config.toml
model = "CTC audio transcriber"
time_shift_ms = 100
vocab_size = 8027
epochs = 17.6
Rows from block 4, named by matrix and row number. Each number is 128 + 24 x the weight over its row's rms, rounded and kept within 0 to 255. All counts start at 0. After the name is the row's rms in percent of the matrix's.
# out: gMLP down (model.blocks.4.mixer.out.weight, 160x480), inputs 378-431
out.27 101 [148  99 133 110 127 194 162 171  94 138 155 139 139 137 123 133 111 163 107 112 150 126 122  45  94 148 135 134 121 120 140 146  63 117 161 120 146  93  89 106 127 128 185 134 126 115 128 133 129 139 134  75 147 113]
out.28 103 [115 103  99 111 139 147 123 103 123  93 124 133 144 129 105 104 175 142 143 136 160 142 123 174 167 146 161 158 140 174 111 158 120  81 165 105 113 151 149 105 143 169 161 141 122 116 184 128 145 140 154 135 161 112]
out.29 103 [116  82 119 126 134 141 177 138 126  99 131  96 148 139 156 154  93 134 114 143 118  95 176 140 160 112 115 135 144 138 160 166 128  96 188 111 138  96  88 117  92 146 116 142 111 122 126  97 139 109 109  93 143 110]
out.30 106 [117 116 139 138 131 125 129 146 115  84 159 147 133 143 128 165 139 123 111 104 101 130 161 123 151  95 139 124 141 118 138 111 160 120 107 113 125 103 116 135 103 133 104 145  95 118 111  98 152 147 113 146 108 102]
out.31 097 [108 130 112 117 130 137  81 123 136  95 147 131 147 132 132  74  82 169 144 108  71 153 124 111 128 157 122 131 109 105 156 126 137 104 170 159 123 143  68 114 126 135 149 120 174 114 113 114  66 120 160  70 143  91]
out.32 094 [148 135  98 127 155 130 126 147 147 137  97 107 157 186 137 119 143 182  84 119 153 118 121 114  85 140 162 128 114 128 131 126 131 116 119 141 154 134 120 118 113  93 140  87  90 112 117 130 140 116 154 103 151 131]
out.33 096 [110 153 119 126 121 142 135 137 126 101 159 135 146 141 129 106 136 133  99 169 120 128 100 133  89 139  80 147 108 150  88 133 129 185 117 127 133 183 135  85 112 165 149 130 125 114 171 145 120 165 126  59 146  77]
out.34 102 [163 115 100  96 107 127 130 131 152 122 109 106 154 124 135 102 122 106 137 137 147 193  94 110  89 136 127 133 155  98 151 146 138 115 115 131 131 134 129 116 122  91 166 120 123  87 126  89 136 111  63 114 112 137]
out.35 093 [113  88 146 117  80 126  90 138 108 142 140  97 104 148 158 150 119 105  86 131 131 102 153 108 106 119 133 185 116 148 137 189 148 100 144 100 113 142  90 138 117 146 123 165 120 158  95 150 154 173 137 128  93 150]
out.36 106 [130 158 108 125  89 166 127 122  94 140 124 119 115 124 102 135 144 150 114 103 138 113 106 118 129 109 157 143 153 134 151 189 110 123 168 114 152 144 121 149 152 136 133 162 159 150 146 117 157 155 147 138 115 152]
out.37 100 [168 108  96 120 155 107  95 116 120 118 164 107 128 126 146 105 148 123 168 116 115  96 117 132  99 115 165  96  97 129 147 109 136 135 121 134 145 155 160 146 149 136 142 104 117 163 147 122 133 130 142 172 122 102]
out.38 092 [168 108 123 148 143 116 148 114 141 105 115 113 141 140  92 103 108 119 115 102 130 107 162 158 131 114 150 142 174  90 102 137 161  84  95 143 134 116 121 132 139 140 161 105 127 136 119 111 117 166 113 130  79 148]
out.39 100 [169 122 150 152 154  99 115 111  97 108 145 123 153 152 120 109 133 133  85 134 165 106 147 120 146 163 133 118 161 136 145 140 113 107 111 110 108  74 104 119 157 127 126 164  96 119  93 130 172 121 112 130 109 145]
out.40 103 [142 109 118 119 140  76 112  99 108 143 100 131 138  98 143  99 111 146 154 103 161  94 151 146 120 157 125 130 121 160 114 189 140 103 129 155  75 111 137 196  97 180 120 150 139 109 129 137 111 142 115 190 145 126]
out.41 095 [110 136 116  67 111 150 151 123  76 182 113 149 107  79 142 120 132 143 105 176 134  98 109 125 102 124 156 114 104 139 140 134 137 149 172 171 110 119  87 136 128 148 147 115 102 120 110 135 153 137 144 100 145 145]
out.42 095 [112 140 159 132 126 155  91 109 121 107 139 141 110 165 165 141 164 152 175 177 135 108 113 118 134 122 119 112 156 141 140  61  97 148 148 133 144 155  66  86 163 128 113 121 100 162 124 158 103 112 122 102 128 149]
out.43 100 [147 135 162 101 109 120 155 154 102  95 106  94  88  98 132 110  89 111 113 117 130  87 118  96 118 134 124 108 169 155 123  85 120  90 104  96 162 126 126 166 147  87 136 124  95 147 118 145 144 128 131 164 140 127]
out.44 100 [157 125 114 128 131 153 112 148 133 123 110 158 108 111 118 105 114 102 127 116 197 125 116 144 158 163 133 178 110  94 122 113 126 150 168 143 115 125  60 162 148 105 118  99 124 122 158 119 133 115 129 142 120 122]
out.45 095 [145 126 134 142 143 141  98  93 108 104 116  74 145 127 126 108  97  95  85 148 114  98 125 150 156  84 114 159 144 143 130 118 143 191 117 157 130 131 113 156 125 116 136 129 108 115 131  99 119 143 108 139 165 130]
out.46 095 [109 128  96 157 132 199 174 143 150 130 128 118  98 137 155 167 107 123 145 140 132 124 116 139 142  93  86 164 111 141 127 128 112  99 145 122 132 137 129 127 117 115 128 102 147 155 108  82 138 127 114 124 115 120]
out.47 098 [129 115 117 127 132 126 130 139 109 133 138 108 132 140 139 150 108  89 108 136  91 145  96 177 134 111 118 154 142 152 110 131 104 139 138 155  81 130 152 100 135 152  98  81 112 120 120 125 124 133 100 122 130  91]
out.48 096 [129 101 131 108 139 147 142 131 112 108  97 111 144 143 141 145 173 123  60 141 160 122 161 126 105 109 127 127 154 163 135 108 156 108 115 137 139 156 106 156 104 149 156 104 137 108 133 139 123 100  78 112 123 107]
out.49 098 [111 114 147 144 155 170 151 151 107 116 115 103 157 167 136 126 125  57 138 114 119 116 164 135 121 129 135 120 100 148 147 139 130 128 128 129 120  88 130 170 126 109 109 169 169 163 135 172  75 138 137 137 130  97]
out.50 099 [146  79 128 122 113 142 148 138 127  91 131 163 105 101 150 180 111  92 107 136 159 117 167 112 105 116 116 123 123 119 101 113 151 154 140 153 142 130 175 123  99 141 138 149 167 162 179 117 132 172 150 101 116 117]
out.51 093 [107 164 123 110 139 116 120 158 120 129 144 148 143 139  52 160  75 165 128 107 160 136 165 102 137  91 152 189 102 147 130  97 123 103 167 159 145 132 144 126 119 132 136 153 103 144 123 154 109 121 162 149 118 138]
out.52 102 [154 122 118 106 118 104 146 117  82 143 144 103 112 120 142 156 148 143 134 131 107 100 140 124 110 157 146 115 137 166 156 156 119 166 135 113 162  80 123 124 111  95  96 127 118 149 105 122 134 135 137 135 179 155]
out.53 103 [112 166 113 145 149 104 113 102 148 113 136 112 116 166 150 140 123 123 167 123 136 134 128  88 130  90 105 110 160 104 123 141  90 117 142 127 125 137 100 118  87 132 124 133 112 153 151  97 143 117 126 129  94 117]
out.54 099 [104 106 104  90 109 148 152 141 140 104 123 114 121 177 107 139 102 120 127 135 102 102 108 161 139 110 167 110 144 144 111 103 168 100 120 113 108 119 159  84 125 158 114 187 135 103 140 142 135  98  75 158 181 111]
out.55 099 [124 171 170 162 111 175 124 168  96 132  71  94 108 123  90 136 132  98 136 116  95 123 133 100 133 140 140 100 125 143 149  98 114 124 130 119 119 129 108 117 129 120 173 113  88 149 174 112 112  91 119  90 138 132]
out.56 101 [160 155 129 117  85 142 129 171 132 106 153 143 102  95 154 153 122 115 165 153 103  99 119 101 177 115 122 144 163 117 121 126 127 158 108 113 105 136 116 136 109 141 117 111 157 159 144 141 122  39 109 170 119 169]
out.57 110 [117 127 139 115 125 135 137 125 132 101 108 119 141 109  98  71 131 150 126 121 116 109 158 126 149 114 114 112 132  94 128 144 112 155 137 110 141 142 182 129 135 160 142 149 115  95 122  87 139 110 137 111 140 137]
out.58 107 [136  95 129 120  99 161 133  95 163 170  99 104  98 146  88 164 118 105  90 120 171 165 153 137 111 158 147 175 161 142 157 151 120 168 147 138 144 120 144 133  71 144 107 116  83 139 115 183  87 131 131  92 104 121]
out.59 098 [115 106 125 134 160  84 129  99 125 111  97 111 135 137 101 117 171 119  93 170 142  92 139 177 160 147 104 152 159  96 149 117 132 132 163 133 145 109 134 116 155 109 103 157 101  99  72 123 150 162 155 151  95 151]
out.60 095 [ 79 156 139 141 141 135 149 189 134 127 104  95 146 122 145 135 140 169 116 119 128 128 112 147 150 145  92 115 110  83 130 107 122 129  86 124  91 124 173 119 138  99 152 111 169  97 119 164 123 148  89  91 147 157]
out.61 106 [140 118 136 150 148 127 105 144 113 161 138  84 121 156 146 170  94 118 103 130 119 134 116 163 127 103 100 104 128 115 127 137 117 117 132  75 129 101 200 108 109 158 125 124 120 152 109 154 136 103 101 113 142 155]
out.62 099 [108  98 160 116 113 164 112 137 162 104 106 115 133 121 103 108 158 168 163 124  82 123 100  89 141 144 103 101 139 118 151 155 158 124 115 149  85 132 140 127 181 132 134 142 136 120 139 169 125 112 136 119 150 128]
out.63 097 [132 153 136 113 140  91 165 146 142 166 131  99 124 121 139 149 146  89 176 146 161 115 156 114 106 110 116 104 127 118 145 105 149  36 153 108 153 152  97 117 153 145 126 110 132 129 142 146 154 113 132 107 145 104]
out.64 106 [128 126 142 137 122 152 148 144 107 151 151 126 110 130 112 101  97 106 158  74  85  92 144 146 156 149 157  94  96 118  92 114 103 149 141 135 152 118 143 147 148  97 129 159 120 140 130 142 119 149 165 121 151 106]
out.65 102 [143  93 155 129  71 164 148  98 142 114 130 146 114 135 126 170 183 160 120 176 130  91 107 103 132 137 113  72 133 132 115 133 143 114 105 182 114 143 171 150 142 135 138 161 111 141 153 111 154 154 176 152 173  92]
out.66 097 [149 167 137 128 139 128 155 130 133 115 119 132 180 136  98 145 140 168 137 140  86 153 134 110 137  96 118 123 143 125 115 141  90 127 132 127 125 126 166 166  99 134 124 149 127 140 100 126  88 102 187 137 133 126]
out.67 102 [141 126 123 123 142 134  96 168 147  75 142 127 107 114 108  81 105  95 135 135  88 151 150 120 125 129 150 149 142 111 122 140 106 110 136 121 126 107 123 103 124  98 108 102 133 110 132 138  90 150 115 120 129  96]
out.68 100 [135 146  95 110 101 129 154 105 106 149 148 111 136 136 152 140 128 132  89 167 131 116 151 144 153 123 106 128 112  99 134 152 166 136 141 148 122  93 151 151 154 154  87 127  86 111 161 122 148 121 122 159 181 100]
out.69 098 [ 76 122 141 134 124 112 147 142 100 115 154 148 154 147 146 147 104 103 178 131 135 132 111 124 110 177 143 131 135 104 108 101 137 167 149 117 138 113  70 136 146 153 165 136  81 134 161 107 113 128 120 113 120 167]
out.70 103 [117 141 141 129  85 132 105 149 149 135 189 169 136 139 150 168 150 102 150 148 149 140  97 110 137 159 127 180 119 184  80 178 141 166 150 128 116 179 110 139 174 143 129 127 147 117  89 132 141 128  94 114 101 171]
out.71 100 [108 117 116 147 100 113 123 107 109 139 156 119 102 102 100 163 122 142 156 108 103 130 172 126 132 132 154 139  89 141 128 104 147 150 103 133 191 149 166 147 128 108 128 108 139 115 122  93  81 162 181 149  92 113]
out.72 099 [ 79 161 134  81 117 146 136 167 124 125 155  69 146 100 140 156 133 119 139 120 155 130 126 134 122  87 122  93 141 131 121 155 120 112 116 101 133 191  81  99 167 137 152 121 138 144  87 131 148 168 104 103 169 106]
out.73 100 [113  81 134 139 139 160 110 133 165 107 135 165 120 162 102 103 124  94 125 109  95 114 109 192 145 107 123 112 151 121 109 174 123 126 159 129  65 140 143 142 137 123 105 149 160 101 123 118 186 126 133 102 153 107]
out.74 100 [100 120 150  55 114 173 128 139 135 127 142  81 106 129 150  93 117  88 114 145 107 126 111 133 142 134 182 148 112 148 115 117 125 108 123 115 133 139 135 154 153 103  90 136 135 154 118  95 128 144 130 101 142 170]
out.75 106 [131 134  93 137 137  83 114 116 161 142 125 116 165 136 131 157 143 155 157 127 169 157 141 127 121 146  73 113 144 111 105 113 155 132 161 134 145  94 150 152  83 127 129 103 108 110  88  86 108 155  91  95  97 138]
out.76 098 [121 139 148 141 128 119 110 102 124 127 146 152 104 142 152 148 115 169 134 142 177 147 100 114 147  99 126  85 118 116 125 162 125 155  94 167  66 141 114  80 154 127 146 111 164 129 138  94 112 133 134  96 136 106]
out.77 103 [155 109  78 155 130 154 134 133 133  94  97 121  99 105 157  94 123 147 148 134 177 130 123  95 134 166 110 152 147 154 135 128 111 123  96  81 126 148 172 143 124 110 148 151 140 146  74 166 164 139 137 174 114 120]
out.78 103 [126 127 121 156 144 138 126 131 123 168 110 166 135 135 115 114 121 147 129  89 131 152 131 133 154 101 118 115 118  88 149 115 104  94 114 108 122  93 132 132 113  85 156  93 110 137  65 128 153 133 123  87 146 117]
out.79 102 [123 146 127 153 119 124 126 104 134  98 125 145 133 151 170 109 146 142 101 136 140 156 145 118 162 122 139 142 112 110 174  79 136 108 107 108 113  89 189 150 113 121 120 142 154 104 111 124 114 112  92 112 159 171]
out.80 102 [101 167 124 132 141 143 130  93 125 137 126 157 130 134 137 147 165 202 181 118 120 114 111 133  95 128 107 159 122  86 138 164  99 122 126 126 118 117 173 137 105 122 161 146  98 108 130 129 115 151 141 120 113 114]
out.81 102 [145  83  92 141 171 137 124 164 115  85 103 126 141 126  88 104 160 139  80 117 120 157 142 152 129 126 129 133 134 123 129 143 160 134  90 146 131 160  73 139  98 134 136 105 106 126  96 135 160 153 107 155 152 104]
out.82 100 [151 121 119 167  79 150 170 173 106 115 103 142  68 116 130 134 135 162 131 125 170 123 118 139  94  64 147 131 140 136 142 104  93  97  89 103 131 150 140 143 132  94 104 132 125 137 119 101 143 116 146  69 121 131]
out.83 099 [145 146 105 131 111  93 138 136 156 102 106 161 109 158 162 170 148  84 103 149 142 117 145 106 167 175 120 147 120 105 146 122  88 146 120 151 125 119 116 124 143 150 126 155 102  77 129 122 132 101 150 122 148 139]
out.84 097 [ 97 134 150  93 129 127 156 157 142 132 126 120 117 163  87  98 141 116 117 138 113 131  98 125 113 117 132  83 148 103 181 112 123 131 131 110 122 168 148 129 109 139 143 107 113 126 145 124  98 113 120 102 170 119]
out.85 098 [120 106 161 156  75 129 149 101 138 180 141 131  78 122 170 174 125 147 131 128  94 110 154 147 126 129 118  98 138 199 150 129 130 108 123  83  87 145 122 156 135 126  80 129 148 129 146 147 137 132  72 102 128 155]
out.86 096 [ 75 145 135 129 153 151 160 118 121 120  96 124 141 143 156 129 145 137 104 103 156 117 155 154 103 118 126 152  92 123 125 147 153 170 131  98 124 143 161 131 137 150 146 103 128 155 115 143 120 122 104 152 125 131]
out.87 101 [159 127 112  84 123 126  96 151 142 130 128  90 145 178 108  76 137 138 118 155 123 121 132 121 154 122 122 134 139 153 154 136  86 122 129 117 142 111 145 140  94 135 116 142 120 126 122 171 154 122 199 118  99 110]
out.88 105 [111 146 144 118 150 137 166 103 183 121  83 156  83 116 141 130 116 142 117 117 140 119 147 180 147 149 135  99 137 124 114 125 126 136 138 134 136 128 160 173 112 130 127 112 138 150 128  78 116 131 173  91 190 142]
out.89 101 [123 146 133 108 102 140  88 152 105  75 134 129 153  92 129 142 112 116 110 130 193 144 115 128 129  99 133 109  80 146 101 121 141  99 165 126 146 127 106 111 108  91 144 106 108  92 124  86  94 127 132 129 151 135]
out.90 094 [110 124 132 103 122 144 117 141 175 137 131 113  88 129  82 106 135 143 123 129 132 141  71 129 170 141 130 113 149 127 128 127 109 144 141 141 116  84 138 141  89 118 117 126 140 142 113 154 116 135 152 156 192  92]
out.91 099 [133 131 103 124 125 132  99 135 135 115 112 140 138 132 138 139 131 106 196 124 150 147 119 135 137 154 149 125 114 148 111 147 140 116 152 136 129 137  93  99 133 131 171 160 116 156 110 141 128  95 131 139  56 105]
out.92 098 [147 134 115 172 168 128 134 153 184 157 142 120 154 161 172 115 141 127 134 121 114 124 135 133 141 136 114 151 135  70 144 132 141 138  98  79 177 121 150 166  97 121 110 165 160  80 104 108 139 101 121 166 137 103]
out.93 095 [146 109 127 147 124 152 128 124 137 131 142 105  94 121 111 129 126 110 124 136 155 143 131 133 135 116  70 157 111 140 139  79 112 125 133 137 119 123  84 137 134  94 130 111 155 116 143  92 104 134 141 166 127 114]
out.94 100 [ 93 100 176 141 136 148 101 143 152 127 118  50 148 129 139 126  95 135 103 112 158 135  98 177 154 102 108 134 106 137 112 159 118 112 117 126 131 162 147 181 105  97 145  72 106 132 175 141  98 174 143 127 136 131]
out.95 101 [125 170 133  80  65 137 134 108 109 163 115 159 156 118 118 125 143 169 175 107 103 157 121  90 118 150 133 150 140 131  97 146 157 104 136 131 128  92 167 124 157 103  99 162 128 108 141 136 144 177 147 152 167 138]
out.96 102 [163 133 103 118  93 145 139 108 137 139 134 149  84  48 104 108 152 116 157  97 143 158 120 127 107 103  99 135 171 159 128 127  98 104 125  91 122 112 132 117 190 139 113 134 133 111 141 138 113 134 185 114 126 106]
out.97 100 [140  83 120 129 137 115 154 138 130 121 171 125 110 137 112 108 142  91  80  82 141 161  94 152 168 153 104 106 124 140 170 144 121 172 107 148 130 119 167 143 113 139 109 132 126 160 128  80 119 123 134 146 100 114]
out.98 099 [177 153 131 122 112 143 188 138 187 144 170 105 126 116 116 108 143 116 156  98 151 152 142 152 172 107 104 131 135 111 105 102 109 113 153 146 101 138 148 103 156 128 164 129 130 101 166 107 108 174 133 155 162 139]
out.99 098 [166 198  89 151 127  87 137 140 113 121 141 134 156 112 119  82 133 147  84 127 128 145 125 151 108  92 108 147 146 137 153 136 120 102 149 120 145 100 113 129 106 115  96 151 119 166 152 107 146 170 138 144 138 109]
out.100 096 [134 144 131  82  85 151 172 130  87 104 104 169 100 138 122 139 106 126 141 158 125 100 112 150 130 109 110 117 155 145  75 125 128 100 150 156 135  86 153 109 163 157 130 110 137 121 105  79  99 107 125 127 118 139]
out.101 104 [ 79  62 114 152 121 124  85 173  71 136 155 116 127 143 139 130  90 144 118 154 142 168 106 121 124 132 139  76 114 155 161 186 134 150 133 120 110 164 152 156 103 154 174 148 106 121 113 119 139 129  97  95 117 125]
out.102 096 [123 140 160 151 111 112 106 144 124 106 100 140 111 103 170 119 121 135 135 124 141 119 103 144 123 148 150 108 119 155 117 134 130 162  94 139 125 117 182 115 157 155 160 161 144 145 117 114 119  96 139 125 170 138]
out.103 107 [117  93 115 117 174 108 114 109 162 108 133 170 120 179 156 127 152 166 137 128 122 110 117 135 101 141 150 130 117 114 136  91 138 109 160 155  88 111 185 156  85 105  98 137 110 134 196  96 103 166 142 165 162 128]
out.104 096 [106 162 147 145 131  97 117 127 138  96 119 133 114 123 106 106 157 157  80 109 130 136 121  81  98 175 137 113 143 113 110 125 118 167 100 185 127  95 160 126 132 141 121 142 116 117 150 124 135 129 134 138 112 178]
out.105 096 [189 112 149 107  72 116 125 123 135 141 170 105 106 167  89 135 119 129 131 140 139 126 157 142  80 108 112  84 106  98 118 115  95 119 123  81  98  96 161 164 111 136 151 104 145 139 187 122 153 148  98 111 142 106]
out.106 098 [149 132 114 107 150 118 136 158 174  95 119 170 114 142 132 126  98 127 119 111 113 133 151 102 102 130 197 134 100 124 130  97 164 135 135 117 152 140 133 130 132 109 148 119 110 137 133 101 159 188 128  97 103 107]
out.107 097 [132  84 131  92 122 148 124 131 113 134 105 162 168 127 163 111 161 134 163 137 128 146 118 156 135 134 155 130 139  93 131 145 141 172 125 129 131 130 168 120 122 113 161 128 151 142 103 109 133 140 152 143 130 163]
out.108 106 [148 135 171 126 143 122 151 152 143 125 110 160 140 148 143 156 117 106 157 143 105 119 120 142 120 136 136 157 133 135 105 171 113 125  95 172 115 151  98 112 110  92 157 132  97 127 126  80 140 140  79 132 114 117]
out.109 093 [135  78 147 118 107 132 156 162 125 162 162 131  93 175 118 124 137 164 150 143 115 130 116 113 123 131 132  86 119 146 164 159  86 141 148  86  95 146 136 110 117 122 133 127  91 105 129 167 134 148 157 115 119 114]
out.110 106 [124 126 145 140 106 103 126  77 142 117 130 120 125 106 137 115 143 111 151 109 143 132 126 113 134  91 120  89 131 116 154 146 124 114 132 116 108 124 145  87  92 117  95 152 131 170  95 112 145 122 139 153 126 173]
out.111 100 [ 99 167 117 168  96 100 108 121 105 122 111 149 114 108 103 119 114 117 134 171 119 108 155 100  98 140 146 146 145 109  85 148 116 148 151  88 115 140  64 123 163 159 124  94 150 122  97 117 123 150 132 126 148  65]
out.112 106 [173 133 114 137 161 129 124 131 159 127 118 127 102 126 142 136 124 137 138 131 130 101 140 112  89 114 124 118  98 110 111 134 154 150 115 164 135  83 255 114 143 167 103 130 134  73 159 124 151 157 105 160 109  88]
out.113 097 [144 126 116 122 180 140 140 140 113 140 119 111 112 175 129 109 119  90 107 127  89 112 142 107 126 116 112 103 141 147 172 115 140 123 131 148  71 119  89 169 111 145 116 127  97  94 123 156 154 113 136 150  79 130]
out.114 102 [110 105 142 141 135 139 103 172  96 111  62 145  97 164 140 161 130 163 170 151 143 123 101 149 141 174 151 105 122  99 135 115 133  83 144 129 102 124  56 134 142 109  88 151 145 116 120 113 111 137 117 108 140 121]
out.115 103 [ 98 165 132 173 163 128  93 149  93 126  93 144 136 164 164 136 135 152 108 161 104 134 122 131 110 103 171 103 127 161 117 109 161 126 116 144 119 130 163 115 105 141 127 116 129 120 160 132 108 146 128 142 100  83]
out.116 099 [118 115 141 127 139 109 171 112  91 139 127 120 106 182 153 134 118 133 139  96 112 170 145 105  96 117 133 109 135 160 135 132 123 108 115 113  96 154 191 115 115 137  91 129 173 134  54 144 118 116 139  92 134 109]
out.117 109 [137 154 122 101 148 115 150  98 123 114  95 108 109 167 148 122 156 112 110 143 153 100 139 140 137 141  92  80 135 155 182 184 120 132 112 121 159 173  81 117 162 143  60 152 120 165 159 149 133 142 128 106 111 111]
out.118 102 [146 134 136 157 122 117 113 114 121  84 114 125  98 144 158  88 137 145 103 143 140 156  91 136 154 142 115 100 176 128  80 131 137 145 126 107 172 127  80 121 145 128 137 117 150 123 139  95 116 138 147 134 118 128]
out.119 101 [ 76 114 175 137 193  96 113 124 108 144  90 131 133 106 169 136 152 165 113 139 149 116 112 123  92 151 132 137  94 121 142 126  67 126 136 134 140 158 102 117 154  95  87 114 120 122  96 152 168  92 123 103 179 139]
out.120 098 [101 130 142 132 129 172 120 109 118 103 104 133 103 115 130 162 139 134  77 115  73  94 103 157 128  96 118  93  92 125 128 156 137 110 138 117  89  78 124 129 106 152 136 140 140 119 140 141  86 132 136 154 126 105]
out.121 096 [ 96 132 154 107 106 102 141 172 139 145 123 113  96 113 123 107 114 156 179 122 154 117 146 113  98 133  75 123 150 127 138 162 156 114 121 143 148 112 174 107 121  82 163  98 143 142 139 125 117  79 131 110 129 106]
out.122 103 [159 139  92 113 109 141 153 117 111 123 120 187 125 119 114 168 162 128  87 140 111 129 171 106 127  91  99 159 123  51 124 169 131  98 115 121 151 148 140  92 149 129 108 122 118 119 158 187 164 153 134 160 104 101]
out.123 104 [135 130 119 143 112 125 105 125 138 132 117 158 141  83 117  98 149  66 139 110 132 122 138  69  94 124 136 156 130 119 102 152 136 101 117 143 130 120 166 185 133 158 155 116 133 131 152 154 111 138 111 124 114 133]
out.124 098 [ 81 167 107 134 125 102 137 121 140 106 170 169 118 151 169 129 105 121 134 109 100 133 108 153 151 128 136 118 102  86 101  65 132 124 107 135 157 140  99 109 151 119 152 128 107 115 139 160  86 123 153  87 124 127]
out.125 104 [106 156 136 120 122 148 149 154 109  88 147 118 147 116 169 118 112 140 123 103 109 166 172 117 156 103  87 103 119 142 153 132 151  99 115 125 103 157 101 127 121 156 139 158 118 114 100 136 127 149 118 131 198 124]
out.126 099 [156 127 150 143 180 129 160 120 135 160 117 139 145 142 165 173 111 118 106 145 123 145 115 139 171 144 135 139 142 118 120 163 164 117 122 116 135 135 112 166 134 152 114  80 128 114 124 105 142 101 165 104 125 101]
out.127 097 [140 109 123 139 136 148 133 144 118 136 147 102 155 101 153  74 119  83 121 101 147 123 144 143 137 117 126 113 160 116 109 130 105 143  97  88 116 108 161 117 138 144 132 142 129 117 132 130 134 118 106 178  98 126]
out.128 101 [ 97 149 137 142 143  75 135 117 129 129 137  83 142 112 142 107 163 137 103  92  90 116 144 117 151  87 123 157 171 119 131 141 128 144 164 125 120 111 180 174 108 151 120 117 129 128 141 197 147 148 158 119 136 112]
out.129 103 [136 112 115 125 132  99 155 106 145 164 126 110 127 153  83 139 101 119 118 158 167 102 171 137 169  98 135 146 145 103 133 125 101 147 137 146 151 119 102 123 109 118 111 132 140 107 133 171 108 119  86 102 131 158]
out.130 095 [143 118 120 149 131 100 131 109 156 111 102 126 127  79 135 139 108  62  67 102 129 136 132 114 123 144 126 134 130 130 127 147 135 123 128 156 150 120 166  98  72  86 154 108 165 119 127 134 139 115 179 143 119  84]
out.131 104 [121 124 148  94 125  94 160 153 122 135 138 143 122 158 133 138 101 116 158 113 100 117 121 116 139  88 141 110 162 120  90 149 128 120  88 136  85 111 132 139 121  45 116 128  98 115 108 162 117 141 115 113  90 144]
out.132 102 [113 164 158 160 157 163 101  84 100  95  96 137 149 128 102 140 116 128 133 145 136 117 173 130 150 125 124 119 101 144 142 132 203 112 137 131 149 109 126 120 148 117 143 144  98 134 112 166 106  91 126 105 124  92]
out.133 101 [132 119 100 139 124 111 170 143 133 125 118 136 119 138 119 122 143 118 138 138 145 137 107 112 139 144 107 134 169 136 156 131 145 132 143 150 149 168  71 110 187 110 136 109 147 138 107 132 102 106 119  97 145  85]
out.134 101 [ 91 169 146 118 139  87 141 104 120 177 158 153 123 151 133  81 142  74 116 111 168 168 133 159  82 128 145  67 149 129 115 148 111 103 133 164 102 111 122 186 130 106  91 124 137 119 128  97 120 124 143 121 170  83]
out.135 099 [111 119 163 144  91 167  71 132 117 132 114 131 122  67 116 107  94  75 104 150 135  90 160 119  94 108 129 125 113  83  93 189 140 118 105 125 124 144 108 164 138 132 117 133 142 111 128 114 114 131 156 115 151 121]
out.136 098 [125 143 116 137 101 137 139 145 114 152 150 144 146 136 122 129 156 141 130 115 103 139 181 131 110 137 124 158 133 199  99 160 141 158 130 148 114 174  93 148 134 137 103 121 159 122 143 122 171 171 109  83 136 137]
out.137 101 [134 104  76 158  96 170 133 116 108 106 114 125 117 160 113 166 119 155 146 159 115  98  87 115 124 168 143 126 144 140 120 111 161 150 126 117 113 159 204 142  97 159 139 118 171 149 115 106  98 181 106  78 118 164]
out.138 100 [153 108 101 139  91 105 132 145 108 175 113 167 108 108 153  95 145 135  30 128  97 123 158 135 115 107 131 119 125 110 141 133  87 108 113  92  94 149 164 137  96 158 126 105 138 128 125 158 146  98 160 139 170  99]
out.139 106 [102 132 117 129 115 192 161 132 101  95 102 126 141 159 121 124 148 125 122 142 101  78 154 161 114 114 127  88 109 104 138 110 137 132 138 159 127 156 115 128 124 110  85 155 148 135  99  91 145 131 120 112 134 119]
out.140 099 [127 153 145 122 130 149 149 110 163 115 148 141 106 104 140  91 120 124 101 145 160 134 120 145 143 160 152 111 145 151 121 113 155 153 156 114 107  80 164 192 107 142 126 135 125 135 101 133 109 128 138 134  87  76]
out.141 090 [121 104 118 140 142 132 128 132 131 143 168 105 107 144 157 149  91 139 153 133 133 154 118 122  84 103 122  76 152 120 124 146 137 158 116 100 123 183 112 131 112 124 158 144  75  94  83 138 101 122 154 109 161 171]
out.142 105 [ 91 109 140 131 106 130 122 138 134 103 132 150 123 120 119 126 110 131 106 117 116 134 126 129 183 161 143 120 136 145 146 110 107 176 115 114 105 124 182 154 120 130 134 122  90 162 154 101 159  96  87 117 130 122]
out.143 106 [146 140 145 133 115 134 107  91 124  86 129 138 168 120 162 123 113 147  99 125 165 150 123 129 117 127  87 130  96 105 106 138  90 119  94 135 144 116  84 139 129 157  99 131 143 148 131 117  91 136 104 132 149 145]
out.144 098 [ 95 116 172 148 152  81 141 116 161 154 144 118 114 132 118 106 121 148 154 115 127 152 116 103 115 118  94 108 127 125 114 146 128 154 151 148 101 148 162 131 131 157 112 108 149 128 110 112 140 144  76 133 148 165]
out.145 107 [139 171 127 145  90  99 120 153 142 142 163 130 125 141 147 129 160 114 102 117 124 103 119 126 106 134 165 138 120 132 154 170 115 115 126 148 165  68 141 138 121 141 144 162 115  87 124 124 136 114 122 142 131 125]
out.146 099 [129 125 146 150 109 104 157 116 143 117 123 109 108 152 160 119 143 152 118 113 151  91 131 127 132 133 101 129 118 143 157 129 140 113 162 131 112  95 105  92 114 102 127 122 180 136 183 103 160 116  93  90 118 130]
out.147 092 [124 134 137 128  85  99 100 167 109 129 132 156 118 163 122 142 122 103 126 144 119 151 145  89  94 130 182 119 144 158  98 116 131 113 108  96 122 149 207 104 107 143  98 116 110 159 131  99 141 130 123 116  89 105]
out.148 102 [139 152 130 143 112 112 145 137 131 126 125 119 126  96 115 148 117 108  98 153  88 130 111 123  74 132 173  86 130 133 153 109 132 172 162 151 137 130 135 132 124  90 142 117 163 102 107 116 136 102 167 170 171 114]
out.149 097 [ 97 150 177 157 122 128 117 161 120 143 121 152 147 142 108 107 163 121 154 142 142 162 139 126 158 150 127 120 125 154 160 121 152 172 139 141 154 100 114 117  98 127 153 113 137 126 113 137 101 179 164 137 109  58]